config = dict(
    model='image denoising model',
    crop_scale_min=0.5,
    color_jitter=0.2,
    norm='batchnorm',
    widths=[64, 128, 192, 256],
    block='basic',
    init='trunc_normal_002',
    learning_rate=0.0037,
    beta1=0.9,
    eps=1e-06,
    max_grad_norm=3.0,
    batch_size=256,
)
Rows from block 6 of a small image denoising model, named by matrix and row number. Rows with one number belong to one channel. Each number is 200 + 30 x the weight over its row's rms, rounded and kept within 0 to 999. All counts start at 0.
After each channel's rows are labels from the 100 images, of 14848, where the channel reaches its highest value: "top examples" is what is common among them; "colour at peak" is the nearest of a few named colours to the mean colour under the peak. Only what is clearly more common there than usual is listed. The data: retinal OCT scans (Kermany 2017). In brackets: how many of the 100.
# convs0: first 3x3 conv (model.mid.0.convs.0.weight, 256x256x3x3, each kernel summed), inputs 0-127
# convs1: second 3x3 conv (model.mid.0.convs.1.weight, 256x256x3x3, transposed, each kernel summed), outputs 0-127

convs0.118,207,268,200,209,172,170,174,231,227,186,160,223,221,174,177,202,192,229,202,251,139,175,200,176,214,208,204,204,168,180,164,208,200,227,197,246,229,259,167,219,186,126,133,164,197,234,195,173,171,195,256,157,199,177,224,185,214,251,179,207,179,200,211,195,189,193,225,174,166,197,183,236,222,203,213,236,209,227,207,264,181,236,205,205,220,203,210,151,151,175,206,193,184,182,210,225,255,242,194,175,172,194,212,208,239,150,152,210,149,203,186,175,234,171,209,212,233,221,187,312,249,194,164,206,191,213,203,210
convs1.118,191,151,201,214,275,199,235,128,202,185,196,185,209,216,234,193,234,150,234,191,262,222,185,218,223,252,242,209,230,235,237,240,150,229,237,197,233,285,185,217,175,270,224,223,198,213,244,217,236,226,241,216,203,184,183,199,151,177,223,184,226,186,229,201,176,154,234,172,226,199,200,189,201,225,201,214,197,164,188,204,235,203,231,220,205,224,197,205,258,238,225,193,218,158,169,196,221,189,206,187,200,202,173,236,210,197,235,204,217,193,199,215,169,196,231,197,230,183,221,190,187,155,184,202,197,194,222,227
top examples: finding: choroidal neovascularization (59)
colour at peak: black (97)

convs0.110,206,256,185,204,170,191,285,215,259,201,168,209,235,281,222,183,241,185,245,231,194,211,228,220,239,249,224,218,225,232,216,238,188,204,211,214,192,226,207,202,190,245,229,208,188,184,218,215,244,195,175,205,257,176,216,197,202,219,260,215,215,204,224,232,266,189,236,224,178,251,185,264,229,239,234,254,197,190,224,198,184,218,230,276,213,229,216,211,198,198,219,232,220,235,217,243,194,199,172,202,242,184,216,213,202,205,204,255,191,210,187,212,202,222,219,202,238,196,222,223,233,188,191,231,220,231,175,225
convs1.110,178,217,165,156,161,233,170,223,185,186,209,188,150,179,167,166,246,240,177,201,184,227,230,235,187,156,244,155,148,186,198,266,183,181,164,171,161,238,212,177,160,146,194,185,190,203,253,227,237,172,187,254,218,193,250,206,166,203,208,168,251,203,255,144,230,191,199,207,230,179,183,215,168,201,159,197,266,189,196,167,186,162,241,181,186,170,211,226,228,250,152,156,170,195,232,227,237,222,214,175,204,206,161,180,224,180,165,243,230,217,189,153,251,156,176,214,161,214,188,170,220,191,211,239,153,224,177,272
top examples: finding: normal (89)
colour at peak: grey (84)

convs0.224,214,263,161,226,189,193,238,190,258,206,213,226,204,261,223,199,236,215,234,238,195,190,200,240,229,228,233,230,220,226,209,219,204,228,204,214,225,210,203,219,191,224,194,215,195,174,236,229,220,205,165,227,269,169,215,234,232,190,253,208,239,203,184,227,277,211,226,247,192,241,190,283,226,236,230,239,180,206,215,214,208,218,214,274,213,224,229,246,202,192,220,217,207,241,215,204,212,234,194,232,249,208,201,228,220,205,194,270,193,230,186,213,194,215,222,199,232,204,204,240,194,203,180,222,219,219,174,226
convs1.224,188,219,181,164,164,229,178,205,190,204,202,188,158,175,184,160,247,200,196,199,177,230,220,210,173,150,237,147,141,199,196,267,176,160,157,171,150,240,196,180,155,146,203,187,173,217,248,231,234,188,192,239,246,179,240,203,164,209,244,173,242,219,263,144,227,183,198,200,232,200,174,205,151,211,162,201,259,197,203,163,175,171,233,205,174,185,220,223,217,248,143,161,181,203,222,232,212,196,222,185,202,211,146,195,239,205,187,231,235,214,199,161,237,173,166,224,177,227,196,176,217,193,205,222,159,220,190,286
top examples: finding: normal (89)
colour at peak: grey (84)

convs0.158,160,186,190,190,232,259,221,153,239,173,192,225,198,223,211,166,151,151,246,117,240,186,185,192,201,205,204,221,230,167,228,198,158,212,219,183,196,224,230,240,215,197,240,219,213,212,200,208,203,193,230,184,230,216,213,222,155,153,211,210,198,162,213,183,183,180,214,218,224,196,218,215,164,208,225,226,188,139,106,176,215,218,200,240,170,231,196,219,191,221,195,308,257,208,180,200,181,165,150,233,198,213,185,231,197,168,257,196,208,177,197,250,142,199,214,216,254,234,233,174,218,221,222,175,205,228,240,209
convs1.158,205,229,180,224,148,202,160,255,178,207,217,211,180,210,166,231,210,276,154,213,151,174,160,212,231,155,222,207,166,191,173,203,211,206,200,210,229,166,224,206,250,184,196,171,174,175,212,184,202,148,147,244,183,203,226,202,250,202,185,174,223,207,172,175,237,247,196,193,198,172,217,217,238,213,164,211,234,206,200,239,194,175,222,177,231,213,187,198,203,208,185,135,167,229,207,195,200,244,221,189,203,197,187,217,230,151,138,239,202,222,209,209,293,189,181,201,183,212,171,233,196,227,226,223,188,178,179,223
top examples: finding: normal (89)
colour at peak: black (86)

convs0.241,195,247,188,210,178,183,279,213,266,182,211,230,217,285,216,217,251,184,236,210,187,190,213,218,225,230,240,213,225,219,210,235,179,206,212,234,233,222,211,213,189,228,188,222,195,188,202,200,244,216,180,217,268,173,210,234,223,225,257,219,207,224,231,234,259,197,209,235,186,254,187,263,243,227,221,239,198,219,215,196,198,231,222,274,219,201,224,232,208,193,200,211,222,264,212,229,212,199,188,242,252,200,199,211,196,213,199,255,192,199,200,190,192,211,236,209,226,200,243,228,250,192,200,237,235,217,175,253
convs1.241,176,218,173,146,160,220,181,224,198,200,218,193,150,172,168,162,237,228,185,191,177,234,216,237,195,145,246,167,135,190,195,275,158,188,165,185,159,249,203,176,177,148,204,189,174,204,242,228,231,175,182,250,220,189,234,209,164,201,217,177,246,211,259,141,235,187,200,195,220,191,172,207,167,223,160,202,257,201,194,167,193,168,232,201,163,169,222,212,237,238,153,158,170,207,228,221,234,205,214,196,213,201,163,178,227,183,171,236,225,223,188,162,247,180,179,222,150,216,178,174,229,206,213,222,149,216,192,281
top examples: finding: normal (91)
colour at peak: grey (86)

convs0.180,178,182,187,229,139,185,150,234,200,225,211,183,179,150,187,206,202,235,149,242,136,154,161,218,183,202,186,172,134,196,165,188,239,196,155,204,229,225,198,168,217,153,168,191,192,188,193,198,154,174,247,203,197,162,197,176,223,257,179,180,228,226,183,188,154,157,192,150,184,171,190,187,199,166,172,204,189,228,227,218,185,173,178,168,183,168,191,191,179,166,236,151,158,139,201,245,232,218,217,175,190,180,223,177,198,170,158,205,215,231,209,160,238,186,182,195,178,196,178,330,157,157,167,198,168,168,156,194
convs1.180,204,186,223,169,212,208,251,147,202,180,235,188,192,197,221,149,199,134,229,162,219,224,217,199,185,230,207,205,224,185,261,230,155,206,199,209,157,237,169,213,154,220,191,225,214,231,206,218,225,251,237,171,208,186,198,177,125,196,246,185,212,196,216,186,188,152,236,206,186,226,180,170,159,203,191,170,178,167,204,189,204,202,187,232,175,184,198,197,223,232,220,256,233,188,185,222,174,149,166,201,206,217,178,207,192,254,244,164,209,179,184,194,124,187,209,207,237,202,213,194,214,184,178,165,196,200,207,191
top examples: finding: choroidal neovascularization (63)
colour at peak: black (96)

convs0.92,198,240,193,224,174,171,281,187,257,200,206,198,224,278,226,178,240,208,245,218,188,213,234,225,219,257,246,224,231,236,202,226,183,219,222,220,228,215,194,229,184,235,207,197,199,220,229,224,245,213,188,197,271,169,229,209,206,227,266,232,203,225,236,233,273,179,216,216,183,266,184,275,230,240,220,247,187,239,193,218,186,215,230,254,211,212,210,201,211,188,196,213,217,251,211,221,228,218,190,219,235,189,199,210,210,219,197,265,200,212,201,199,203,221,224,214,218,198,240,242,236,200,198,210,206,233,188,250
convs1.92,185,226,171,169,167,224,171,232,181,190,210,193,137,187,158,154,259,233,190,191,199,214,223,246,184,164,240,151,164,183,192,278,164,177,169,177,171,229,213,175,172,149,199,191,186,195,259,227,234,172,196,254,217,180,240,212,179,205,222,169,251,194,253,133,234,198,198,206,223,181,181,202,171,226,161,200,270,198,201,175,186,181,249,183,177,181,217,221,229,235,158,162,172,205,228,228,232,217,196,198,203,213,147,172,221,167,175,231,236,212,183,152,241,166,183,198,161,217,191,177,224,199,212,227,166,239,198,275
top examples: finding: normal (91)
colour at peak: grey (88)

convs0.220,154,252,179,243,196,165,250,215,258,187,180,229,243,249,229,212,232,242,225,224,193,185,227,222,244,259,238,240,212,212,181,222,226,223,232,228,207,221,211,212,169,211,196,200,203,191,220,188,246,196,206,222,215,166,235,218,225,226,237,213,244,240,211,221,257,235,180,230,190,241,196,259,251,247,208,224,224,264,212,208,212,243,236,248,226,201,222,239,193,192,190,191,215,279,223,216,217,215,188,210,240,213,221,211,198,186,216,252,197,194,180,196,214,224,208,185,216,215,197,265,257,207,177,240,213,248,218,233
convs1.220,182,208,192,154,179,226,175,204,217,185,198,205,160,171,179,149,231,183,181,191,209,244,248,243,207,171,228,151,161,204,217,254,136,188,161,186,154,262,210,180,154,137,225,215,190,228,246,257,232,205,234,247,235,211,217,206,159,202,195,162,246,213,257,138,224,168,201,219,238,186,179,183,147,211,165,163,248,191,196,142,187,176,247,181,179,185,227,210,213,242,166,182,179,168,212,224,229,190,208,187,189,216,151,188,246,194,213,222,249,218,190,160,223,178,190,251,174,216,196,196,221,172,197,208,172,220,204,279
top examples: finding: normal (89)
colour at peak: grey (83)

convs0.100,201,267,205,205,185,180,282,205,275,190,210,222,228,275,224,216,239,187,258,209,194,196,210,210,210,226,237,205,224,227,205,247,214,207,221,232,207,217,201,209,194,224,219,226,199,192,228,210,254,211,193,197,258,165,223,208,212,233,263,234,206,213,224,233,286,198,214,246,187,264,199,272,222,237,203,238,213,213,205,207,187,211,236,267,208,208,224,226,195,196,224,196,226,245,222,224,235,213,193,245,267,203,211,211,181,208,191,229,196,214,193,196,190,214,217,196,229,199,230,231,228,185,195,231,203,239,197,254
convs1.100,188,209,175,160,169,233,176,229,198,191,209,207,154,183,171,163,247,245,168,189,191,214,233,242,194,150,248,159,151,194,190,274,174,178,174,192,164,230,201,170,164,148,185,192,187,204,243,223,242,168,180,242,232,200,234,206,181,192,220,168,267,206,259,151,231,194,198,197,220,187,174,214,164,219,159,196,255,205,201,162,196,174,236,206,183,168,228,211,238,249,151,154,169,207,224,234,244,211,217,188,211,217,156,190,231,181,175,240,230,217,184,159,245,178,168,204,161,219,174,174,232,188,198,233,153,225,196,278
top examples: finding: normal (89)
colour at peak: grey (87)

convs0.94,222,155,233,211,176,170,149,231,160,205,197,160,179,133,151,228,155,223,149,242,152,222,165,197,173,210,179,180,172,197,170,204,173,190,145,201,207,261,173,179,187,174,154,208,197,191,169,200,188,216,215,206,170,218,176,200,208,228,161,179,177,177,179,201,154,168,182,158,209,151,169,165,213,193,152,166,205,182,256,228,192,190,161,140,160,175,165,141,203,184,241,171,181,163,201,242,247,245,241,184,161,188,199,205,159,244,203,166,215,224,214,188,233,165,154,229,163,218,165,262,186,206,187,205,201,190,145,188
convs1.94,160,193,233,202,217,162,248,131,200,213,162,183,220,185,251,167,196,99,228,164,215,214,207,187,201,227,213,199,211,207,196,210,145,191,222,219,181,209,167,219,157,231,178,205,197,220,174,215,188,251,267,171,222,184,201,201,116,210,208,198,174,187,202,165,174,127,198,197,186,266,195,181,156,202,217,181,162,189,226,166,217,227,188,224,169,249,173,207,177,203,204,256,223,162,187,194,189,151,175,181,227,221,223,193,241,249,266,166,182,197,167,211,117,187,199,205,235,193,226,215,180,154,205,160,210,182,208,180
top examples: finding: choroidal neovascularization (62)
colour at peak: black (100)

convs0.18,208,253,204,220,197,186,264,196,260,185,192,211,228,260,213,191,229,186,261,214,217,203,226,207,226,236,232,204,227,246,217,213,185,219,218,219,228,217,196,224,175,236,205,217,192,179,227,222,245,212,185,214,255,153,234,199,216,221,280,196,207,240,223,231,277,188,218,229,181,264,174,263,205,269,219,247,198,207,222,188,202,220,234,266,202,220,229,245,214,195,222,216,224,251,208,204,213,217,184,212,266,210,214,212,207,220,188,249,194,201,203,217,196,210,224,211,244,205,249,244,228,205,199,221,249,220,190,238
convs1.18,195,225,167,155,154,230,169,230,195,192,204,188,139,174,151,167,248,241,188,198,173,227,232,247,185,156,242,154,163,192,191,255,184,169,164,167,165,228,201,163,182,145,202,186,180,199,248,223,232,172,183,256,220,199,241,204,167,195,221,155,247,208,257,144,226,198,199,205,230,181,188,210,174,221,156,193,258,193,199,165,184,163,235,193,178,168,213,210,229,235,151,150,171,190,226,229,235,208,211,179,200,201,157,191,232,194,163,235,244,215,193,154,250,184,161,208,151,213,179,185,227,212,217,214,139,229,190,278
top examples: finding: normal (91)
colour at peak: grey (84)