A small image denoising model, trained from scratch.
Model: 8.2M parameters, 32-pixel images, arch unet, activation leaky_relu.
Training: 16600 steps, batches of 256.
Data: 98430 training examples, 43.2 epochs.
Rows from block 6 of a small image denoising model, named by matrix and row number. Rows with one number belong to one channel. Each number is 128 + 24 x the weight over its row's rms, rounded and kept within 0 to 255. All counts start at 0. Numbers have three digits each.
After each channel's rows are labels from the 100 images, of 14848, where the channel reaches its highest value: "patch colour" is the nearest of a few named colours to the mean colour under the peak. Only what is clearly more common there than usual is listed. The data: retinal OCT scans (Kermany 2017).
# convs0: first 3x3 conv (model.mid.0.convs.0.weight, 256x256x3x3, each kernel summed), inputs 128-255
# convs1: second 3x3 conv (model.mid.0.convs.1.weight, 256x256x3x3, transposed, each kernel summed), outputs 128-255

convs0.217:146134147133124127125137128164121142127173127140186123139127141137125131117132143122129132117140111178149128115144131139146153130130132144131136188169114140153180121141142131163153130160143150109121111138181140127166156131157118126155191129136182128173117149149208132144107129105172135123153132104185129150133144120154140139189150153152124155135140149143110130191123145130122147123114
convs1.217:150152102111158143109133129139141093145141150102150087115123137139128102140094126087100130101105139166080087130081143110095158096117108083146130130122149142124097110111131107097091091136143107151121139100145149122096100106142122136146157095097127126117109105143148113109150140119152082118107153159088105140139167109166116144154156119142118086120168097140141134139138162102133159159137
patch colour: grey

convs0.86:150128151123136127125109122152111156118153132142180133131136131127143126119144154140146132135128097192157120123141136118132159157116121135121130204177108143142179138139127132142144137154138150106122137137189152125156152097147110142158196123134175121179115143137220140139110145109155156134136137089190137137129133112150116149181144153156133141132125148163118146173131149127127153111105
convs1.86:154153105114159139111120133138129089138136163093144085107117127145122095140094125094090136098113151157077089129073145109089156092120107090142137128126150140126095116105120108099092086138155109148121143102139139120098095106136118135148143105096117138121108105143150108105155138113141093121104140166088107137131167115155112134148165111148122092118158094128151134145140159110133152161129
patch colour: grey

convs0.194:118129178125124177146155130125169151135100170108121119127086118142159125102113146095116186098153146117126143161120214133133115095155120113162153114141139102164103126086085121092130088143143117141125135114131059099120136129124180134113127129106114125130142116131112185115092139150122101115143159161113112106147107113126122172113092120134133138171145115155107129119095128115198115106133
convs1.194:130104110094170110102135099116121106121136100152143100136157125154108138075114136138119140129111055129118140096144123111125143110073115149068119145125063140186140131160159108163133195112113129122137104135132160115112128129135081126124117147131107149135091139110141085063158147101119127152106088093123114155139156146113110099121172128109143132115112149106107120108161131141043119133097
patch colour: black

convs0.130:116138164127099165130142145124164144138118159110120124124102134127128129102127192117123160091138163133148136140118175149140114137152144109172158126127143116117105124085072115104129073130160117137122125129129090087120123140111183133107124113105122133117142099128122162107116168155117105131138175134122128090147095131135120159122099132121118127164128111127095162120094150121178128118123
convs1.130:124119117099180106112132095106122094129127099138141110141153123151108123080121146132112130129103049132105151091143120103127142117080114144072119131122067139170133135155173103155142198112109116126138109133132166126116140133148077134137116148127109148124088122118136074046171161106116123149106085101111106145141169146119118095133167145117135138104118151120112120121157129141046121132102
patch colour: black

convs0.239:147143167136128106130139136160118156132146119152170129127110137137144140112136138158148137135127107191167132134147148110138151148132125146127118197174106149155169155145142128144152139182142159125126130147166144136141153133153102126162176150142175113174140151124199134123107128114170140140141139124185138153107147103160141143191142150151147132157141151168121140173109157124125160112136
convs1.239:148141100104146128111122143139131102133134154088149096110123120133136092132090123105099128088108153156077088127087135122087147083128101081147127136132155144131094108097125098097080076147149108154126141100142142123095099114132126141153145099088127124112119086141151121100138140111140077108114148157083115129148177092164118128151130113149114104116165095119138133138136178097132159144130
patch colour: grey

convs0.88:158127134113132131123127117142128172123147141135199127120117122132110120126141150154136149124139109185148128142148127101132168148103121140127132188165110129160185144128126129150116144169140157101124131148163135119147151116129128141145197117135183129184115148149220139130103122092158167148128124082196137147124143101149134146182140141159127128133140142154117151187142138124111158116123
convs1.88:150144100113160142105119136131136100128116154099140090107119126131126104137089125081102143092117138155082096120077139118093149087120093084161129128127147152135098110115099101112084084139153094153123146101132144127096102112127121148158144109093122135102118094146137119114144145122134087113113148156103100139145165111160118133137150116139118098113160097127135141125142159111145157158142
patch colour: grey

convs0.83:161143142153118137136118144145129148146137124133184123103122132153158139123154116148137130136138130183191118143125163110130192164153149132141134184161122124153180139133114129128127141161142146132112147135159120137148121109147123138151174102153181094170148155146194143143096139125172157124149119136182141139116136090176142160177148127159142129142137150161124127168130164120127152103149
convs1.83:145149095112160130098125113124139071132130152103157085121128132155119107114096121105100136089088115162088100114089137123105171091105116093137125145137124150150125114130123101111085108142142118154122129105147149117085106116147112140152122111096115146133111081137146089083154158104137082126105135141091096132154185109150105136145171110136123119108152099101151140138132172104097137156122
patch colour: grey

convs0.50:138133138141112135141136133162107152124161123135175128136121137140143138114151151154142132126130108176168119116138150135156160143129144153132121199172106136157187151129134129143139146158141150110135119142173133138175158114150113133161191127139171123171122147132198139123095116110164150124136137092185134150123153130155133139181159144150117148140143146155112136183129147128115156117117
convs1.50:149147106112155136103120138138144098142131152099145093107108135136123090132088127106092142096097137152078097132074135123087152087127107092160139131125161148131098108102129104095091085156147105157114143106138141122105080112138122141157145099095131132116115096141140111119144145124140085109110148159089094141133172119157110141133145118143115101112169096132135141138144161095141158160136
patch colour: grey

convs0.117:143131149131136130138138137149110166127158128127202142139137144132114133125144147138148143127129124185149121127141141121137170134118135143134126183176110132167181145138133131151134118161135134113130129142160136120173150112142107138148195124152165122186129159123204126142104130100146140127136142093185128152113155115160136142190129144162127140148133151148115134186139154129117147113102
convs1.117:150139099115150142102126143133127088128123151102147085115117130134132104127089118094090136101106137152084091117078149121094148090120104087147134125129151150133098104113126101112082093146154095152111140096128147124093094119136118135139142101089115132107118096143149109102151139113135080128101138152100101132143168114157111139138154114135123091101161096128147129131136167094126159145137
patch colour: grey

convs0.235:134136145138128118139116148174097150125161129146181138136128147129129118112140136119133140121128115185135132115132133140137171146125126157144138195162111132170183146139133133150147123147138159111123122134166152141172168121152119123160195126150173123180130158146197132140105129113164143131149131112196128135127141130163140153186147152154142139138137155141116132195115158118116150123123
convs1.235:145146105113149143111118141148133103133127157100142102111123124136130099128094125093090133096109150168084089124082126116101160087125104085153136133123147141137095121109124109103085087140142104159110144103136150123085097116137115147148148111086122138123113098144149111108151138120137089111109145167085097136136176114166106136157160112143113106116171098132134136139144165108137160161134
patch colour: grey

convs0.74:142121142126145140129133120161111146134159117153172119128130126122126127122147145142140137141140103183165124125148136132144162137124123149117141201174116151144171146144143134150140142153139155115126118135177141136177162121145111132159189118134181116183117154127202140135090133095169145136143142094184132151123132120147116138191150147163123130141134143163109136190133153126110141117118
convs1.74:159149108119150135108124130142138093135129150100143088107123121141138095130100126098088137097105148149072087123075143119088157096120108088152130130123146151131101118110129108099082102138143104151112139107145146127101100117137121142148145096095112137118108102142143112104144143116135092120110137156095105140138165114162116145146157122137111095119168100135145127136140163093130157151138
patch colour: grey

convs0.207:138149150129134124134131131159122150135155129136188131130119136146133135123147137147144147131134108185173129125152142141146173156130126149125129199167107142147175146144136130153133127167137159114136130136176123139167152110145108122165200108143174115180118143128206124137092145103181137152124133100172135147119158129153135146187145147150130123141132142157114138185123141118125149124113
convs1.207:149148101113146135116117138136135093138129151106151090105124128137129099131093118095094136102106153149082090131073135112093152088115110084147126132123145141124104117113127089101088092148142103153113143101136141127100092108140121141153139100087113142120115096138151112109153146121133086111112146162103102135144166117164112141139148117149119088130159096127145123136145170107135156159138
patch colour: grey

convs0.252:137149142129137134144140134150111150126163120146172137135122141129125137109141129147123141137140121171146137122139132131148163163132137143143122198176105143162191154137140124145147146163135162109122134137168132145159147130161122129154181125136171103170133142123204135118102128095167143134139141099188138146121139138155130145180146153158129139151130139144099146191118160128124153111121
convs1.252:158150094108157137114109143136126102145119166096150101105122127143122098136100125084105133099102147145076098130075150114097156086120097082150131128127140135129100121104126105102086089146144097149114133099146150125105098114130128138153145100085129133115111094143134110110152148119140093120113140166086108131145177104163123140127151110132123105110162095122141125133135170104134150153142
patch colour: grey

convs0.30:152135151137137133118137131172113143129165132145177133133139144123128129098141146138137134119129112181147124133144148136144147129128132161125129193173115156151182129132154138147134122167140149106125120145168148133178152126136131136166201115151194128169112151146204138135108137098150155128126134097177129156130147126159143135167136152157119134126128141143120128182126151115125147130111
convs1.30:154149101118156136104128132136133098143125161104145083117123126145132096123091126091100126095106151160082094129079126121098164092121101086151132125120135145137090106108125112094092094142140107153119136104138155117102098120145115142146137110092127138115116089122141114101145141117127086115115151163088106138137176114169119143143154109136112085115175097131151139149134167104127157155139
patch colour: grey

convs0.32:119126119124153108118130096142121136136150108149159115140133150146128144150129073127154114178078116155127126097125108084121147151110139129078110140141099156160162150150163122126129189142130133108142115150157169135137120117157117126143140147143142148166119147139157058104145087140140131113127113135147132153126171139137124137156163135142125127120138171145161134143161136132074139153120
convs1.32:114138147154072146137116155143123134123113164101133141120094129098152123151137122109126134107153201137146100168110133151138135123172112093181140130122177123094107116088094150096108052154149138128106143112129095150134104115110178125123125112113143094114164105134122177195107125153133112098140158163126145113120091098155139149137081122135110130129154113143138131147099136097204149119147
patch colour: grey

convs0.59:137130154127126140123129129144111176126139154154179134122132128125134131120133152147133143121143118188165128143135138113141160157115132151125134207172119138160179146119139150136118115169146152118106128140179137124170133109131116134159184111143176113179114139131202128142118151095156141130139143080178129136115136104155129144179136155157118134133135136157114152186142156135124163109117
convs1.59:147146095108171134098132130125134092144132150095154087104121134142135092126092142084092149091102128154079090127081140118088160086115100094137137132124138152139095114107129106112087104131138109147114136105133155126107088119145119138147144093095110143121109098138142113093149153113136089127107134161102104144148170106160118133136163115136129095107162107117146138137150164103128157149139
patch colour: grey

convs0.14:119119086114158090118127080120135112112140107132139114137158132147112135150130064129115101162073084140122137100129079093109119116098124141077113120118095150152153133167161140135120191118118138136124129138123166137115096116145095128130118139145133165132101142114143060108179085125127121102131100126116125145139150142124117126131178127132123122097106151123159125100150123151043125157140
convs1.14:114138151156072151144117152143132156124120156108115154126093132095151129167138113118133126129159204130148112154124134154144121149172122114188130123127170119091118116101088147106127049148136137128115139131120085132139122122109175130131128111126148100123165114127110174198091105155127132098145176147139154106116075106136140148143071132135118134145139115140137136138102125100207130122141
patch colour: black

convs0.156:134135147130136132147118136157107151132168120139173138133127136137132139128157140135130141136134108187157130123145146137141173138137123155147136195161125141160171142140146145163152128154138161109130128134173127136163160111154106134166186138138178128172120140142211137129096120105151137121143133101174123149123156137164126142179144150153130145125140144141113147191127152111122154121117
convs1.156:148153105102158141107121143136132093138128157100147077110123130138130095135092128094093144098102148157074091123066138121088145089112107089145136136128148145134105111104123105096081090141148113156124134107151141123101096117136119145143153112105130142126117100143147109111141146113140090118105147166089101141139171102161117145142154126146120094122163100131150131144138168101137154155139
patch colour: grey

convs0.3:136124153133137128138124139155118146138156131154183137131129138133135134120138150145140142136140114187145119137152133132144163137131136149122112194163100149180177147141133129154142130169152150104131127136167141144173149123151121125161191131136176125178112162137210131146113139100148140130155139089186133146120144135145127142187136149140116144143130151154113125184119142125118143117122
convs1.3:156147098113146143114128136131133089140123145094152094104113127138129088132092120090093133098104143159087092136071138128085150092125100086146128135134153142130100114105126103107089089144141098153120135092135140125100088108134122142144146107100123136119109100140145115102143141113146090113106143162090095134145169110156111137135146110141118095120172104126139136146138168106134159157139
patch colour: grey

convs0.155:137134153129126129119140127157124168135165126148188142132125128126121139119152143151140137121138084186156132126148129124147169143119128139129123196161099150153181145137127116144136143165144162116122119123164134133170158124140114126152181120152177120177119153117217134131103136091158148130135136089176127147117142113151109141186137155157121134144136160158119132174116148118127160109121
convs1.155:155141103107162139113121125138126095137139157095150088103128128133128102137095120096095130094113143150085088126079153124095158090125106088154140129124152139129099115114130106089090093145143102146119139095132144131107092117136117145154143102082122127110119102142139111106141147109134089116109134166095102133138170106163111135142151118146118094122174088122147134135144173109135158151130
patch colour: grey

convs0.129:154135146127140136133132132156111169127157117151174146129122131138124124108139147150135122151123105196150144131138151117145165139136123134123139205157109140160176147133132127146131132185137161128120114145181144133168162118141113132162180120136184112183117152133216130131098129093170144142133124089182147157137147121151130147174147141144135150140125138160116141184113161123111139107108
convs1.129:155155105108148141120133132138141101143135149103158093113125127137132098134100117098104144100115144159079096127078147109105151104124098076149142128125145145128094120111122101105094091139154116156122138104134154115094096117142117140148144107101128134124112091124139108107141147108132094109105143156082103131140175112160123134139159118143109095118173098134148134141141169114137156159131
patch colour: grey

convs0.112:133132150132127131141139136166099150118157129127172141143125133137118145100149121146129142117126108187146122129130142119141171126141131156136129197181100140146177133141135136156143119165138179116131110134161138128176154132127139128164185132140177111180124151148216135155111143098163142147126137112185147144116139124154137141196145160160121131143137140143122139179126154119115146124123
convs1.112:147149109115164136108125142129134093141131147102151092117121128149125095128098128088094140107111146157082087120076155121088153097123109083145134139115140145138097112108120101098093095137148100161120138105125152120098086110141121143157138106089120136122117092136155108105157147117129085123110142167096108138138168112163108134145150113141115101112170104128147135136136169108128156148127
patch colour: grey

convs0.200:133108102115166105107154062117132091114141113141127110148161138136112126138121087106126110157065078123113132098145094085117130121081129137070113117127101169144131144167142136142114191119124145139128107137142182151125127128143094133143118156123135163125106129127135074095160071119116115093112094107096115150142155156134106111135156140125117110089115164131148111119164119151058112151138
convs1.200:116148156151071158150128164134130160125128165102109154114112136111144127166137118129136128133156207119138114161124146155144119134191135101194137125138180114082115115088098155090128060134136123122122152118122096124134125121119170139118128111135147110124179127138118184192099094148116133102148174158127150084120095108134138162134078130152122130138138110146136125146095129113217131117145
patch colour: black

convs0.150:137134148126137132134124129157112143133165118146175133148127145145129137114142140148143145131144113186150134133133133129132157137132134138129129193165117148154183146142140115144130141153136161113136114151165138134161137129138108122152189114142176120181125149129211129133100137103164159152115130098190133140123137134146124135180150155160131123130137140143121137177128160116116160113117
convs1.150:155146109108156127104121136133132097140138161104155098107119118147131098130092121094089137101106146153078089135072137117092158093122098079146135130126151145127106116103113106098085090138145107153110139098137142131095098111133126136154155095094121135125108105134143111100151143117132082122112142166099107132136166108159122141138150111142114092122165100119146129140143167105140148149132
patch colour: grey

convs0.182:138125152138128137133132136165117142124160130135165133141124139142118134114143145154128136127130118184154122127144129129137156132131124154141147206166110141148178151136145121137138128157150160110136126138169151129168156131143119157169183128144181118186115154147203138134102133093164158155134135104178133156126149136144140143182141147160119135138144143145095136194126150119118138126128
convs1.182:150147102105153139100117131134129089140131157108151102113121133140134095129088116101104136100111145159083084128076149124092141082119093087144134137126148147126101108096120103103088084143154096154119136097133147121093085111137119148142146095097129138112118091141144113107157150119139085117107148165089100137137166106161111142142157117136122106116158100137152126136142171104140158154135
patch colour: grey

convs0.25:127149152133123119152150133161119159140157138160184138133105140149135133114142109150155135136123112174148152122129135101153178155130145126130125187159118137151184163135137133152142158168149150125127133144174159133152155127171108130161167129151159121166133145127176100131111109118162149121117143117156139153127158124153135150189148149159132151152156155164111119168135158120103162135119
convs1.25:156134116122150143114106133160128105124115176081147091114098127121141087116105135108105138105112161133106082131063156125106127095136089079161131115130142141117113101099109122095084059159150102144120157104129142130108096110120137150141157093090122127117122109151143143136132134128128095111123152157091110119126145107156123137128136123142109104126162110137138145134125149110155159141154
patch colour: grey

convs0.253:153127142136137120129124120153109157125147127148188147140120143129129132120142140148144149130140100191153135130146131128151158141120123146107127193173117146151182159147137133160138127166149156115125112133169134131174156119141110141150196127141185111168118152135210130121095133104178152150127137080182121145129132117149118141187147144141129144148127139161117139188133148128122150099115
convs1.253:151144098115165128113125141139139090136130155096140097105108129140135100127097122103096138100106159157084084139075143123101149094118104078154131124129148142126100111098123107099083084146148106152115137103138144122099102102134121140143144097088125135117111111144141112114152146115134088115116150164095104132134167116155107142136148114143116103124165102135147137139139168104141159152138
patch colour: grey

convs0.174:146154140133137134131151138150091169118163118161177140126103137138146141116152127157144147138134106187162122122146140142142165147141140151128109175165118159164157146127114142132129124166151148126108132151162132140150154127153129147150168108158179093161133149127182144142104129111157160107136154098172125147121127122144159158173138146150133134139131154152108137159126145103104166101137
convs1.174:149151107120165130116116122114144096145111157109138083118117128139125096135098121097099146105124133169085114126087153121105164101118117092137126122111133149148091131116122096111092100128153108160116153096135165120099101121119102134148144110103122153120110099152150098106139136117122097131095142164109105130135186108175138127138153108130119104127176105127135132122155168116117149162146
patch colour: grey

convs0.134:143136141136133139124135142147116157134180124129178119126127117131117127116144138145138139119132103188144145148136139120140162149137128149127152195153094141152156134142134125163137135159132145115132120150190134128165144127154125145153191132144178121177121138140205131112097139101152151134131135091180127124117143118162117144188140147161129125141137138160108160188135142120110137119116
convs1.134:147145102113157134112129133138133088149135162107149091110123142130120102125096119089094142095103146147089093125073139110096157098116115078147118129123147137140101104113116098098080082142144091161110144100135155125102097113141124145157146110101119133122115103145148116105143141117131093112106139166092107139140170103159113139142157116136125086114168091132141137124141173092134158156135
patch colour: grey

convs0.234:133124146135126111122130127149118152138150121152182146136124140139129127119139147141138154116132106176155123124142137136147168153138126149126134208167103145153163161134139128154135132161142157109126121150174128134172155120141107141156177125138173115186125156123210117142094137096167149133135141084176142137121130120149119143180153137155125140131122162149123150179122145131122156119118
convs1.234:151146105108156144108129133141137094138128160104143089117117127143132099128091125090092139104105145163080080126069146115086150091133101083150132129122146132133102112104126108103088093145144110148115148095137153123096102114141121144156149111086125134122111094135139108111144139113135088118110150162092109145150168114163121136145156121147113092123160090117149132144144161104137160159133
patch colour: grey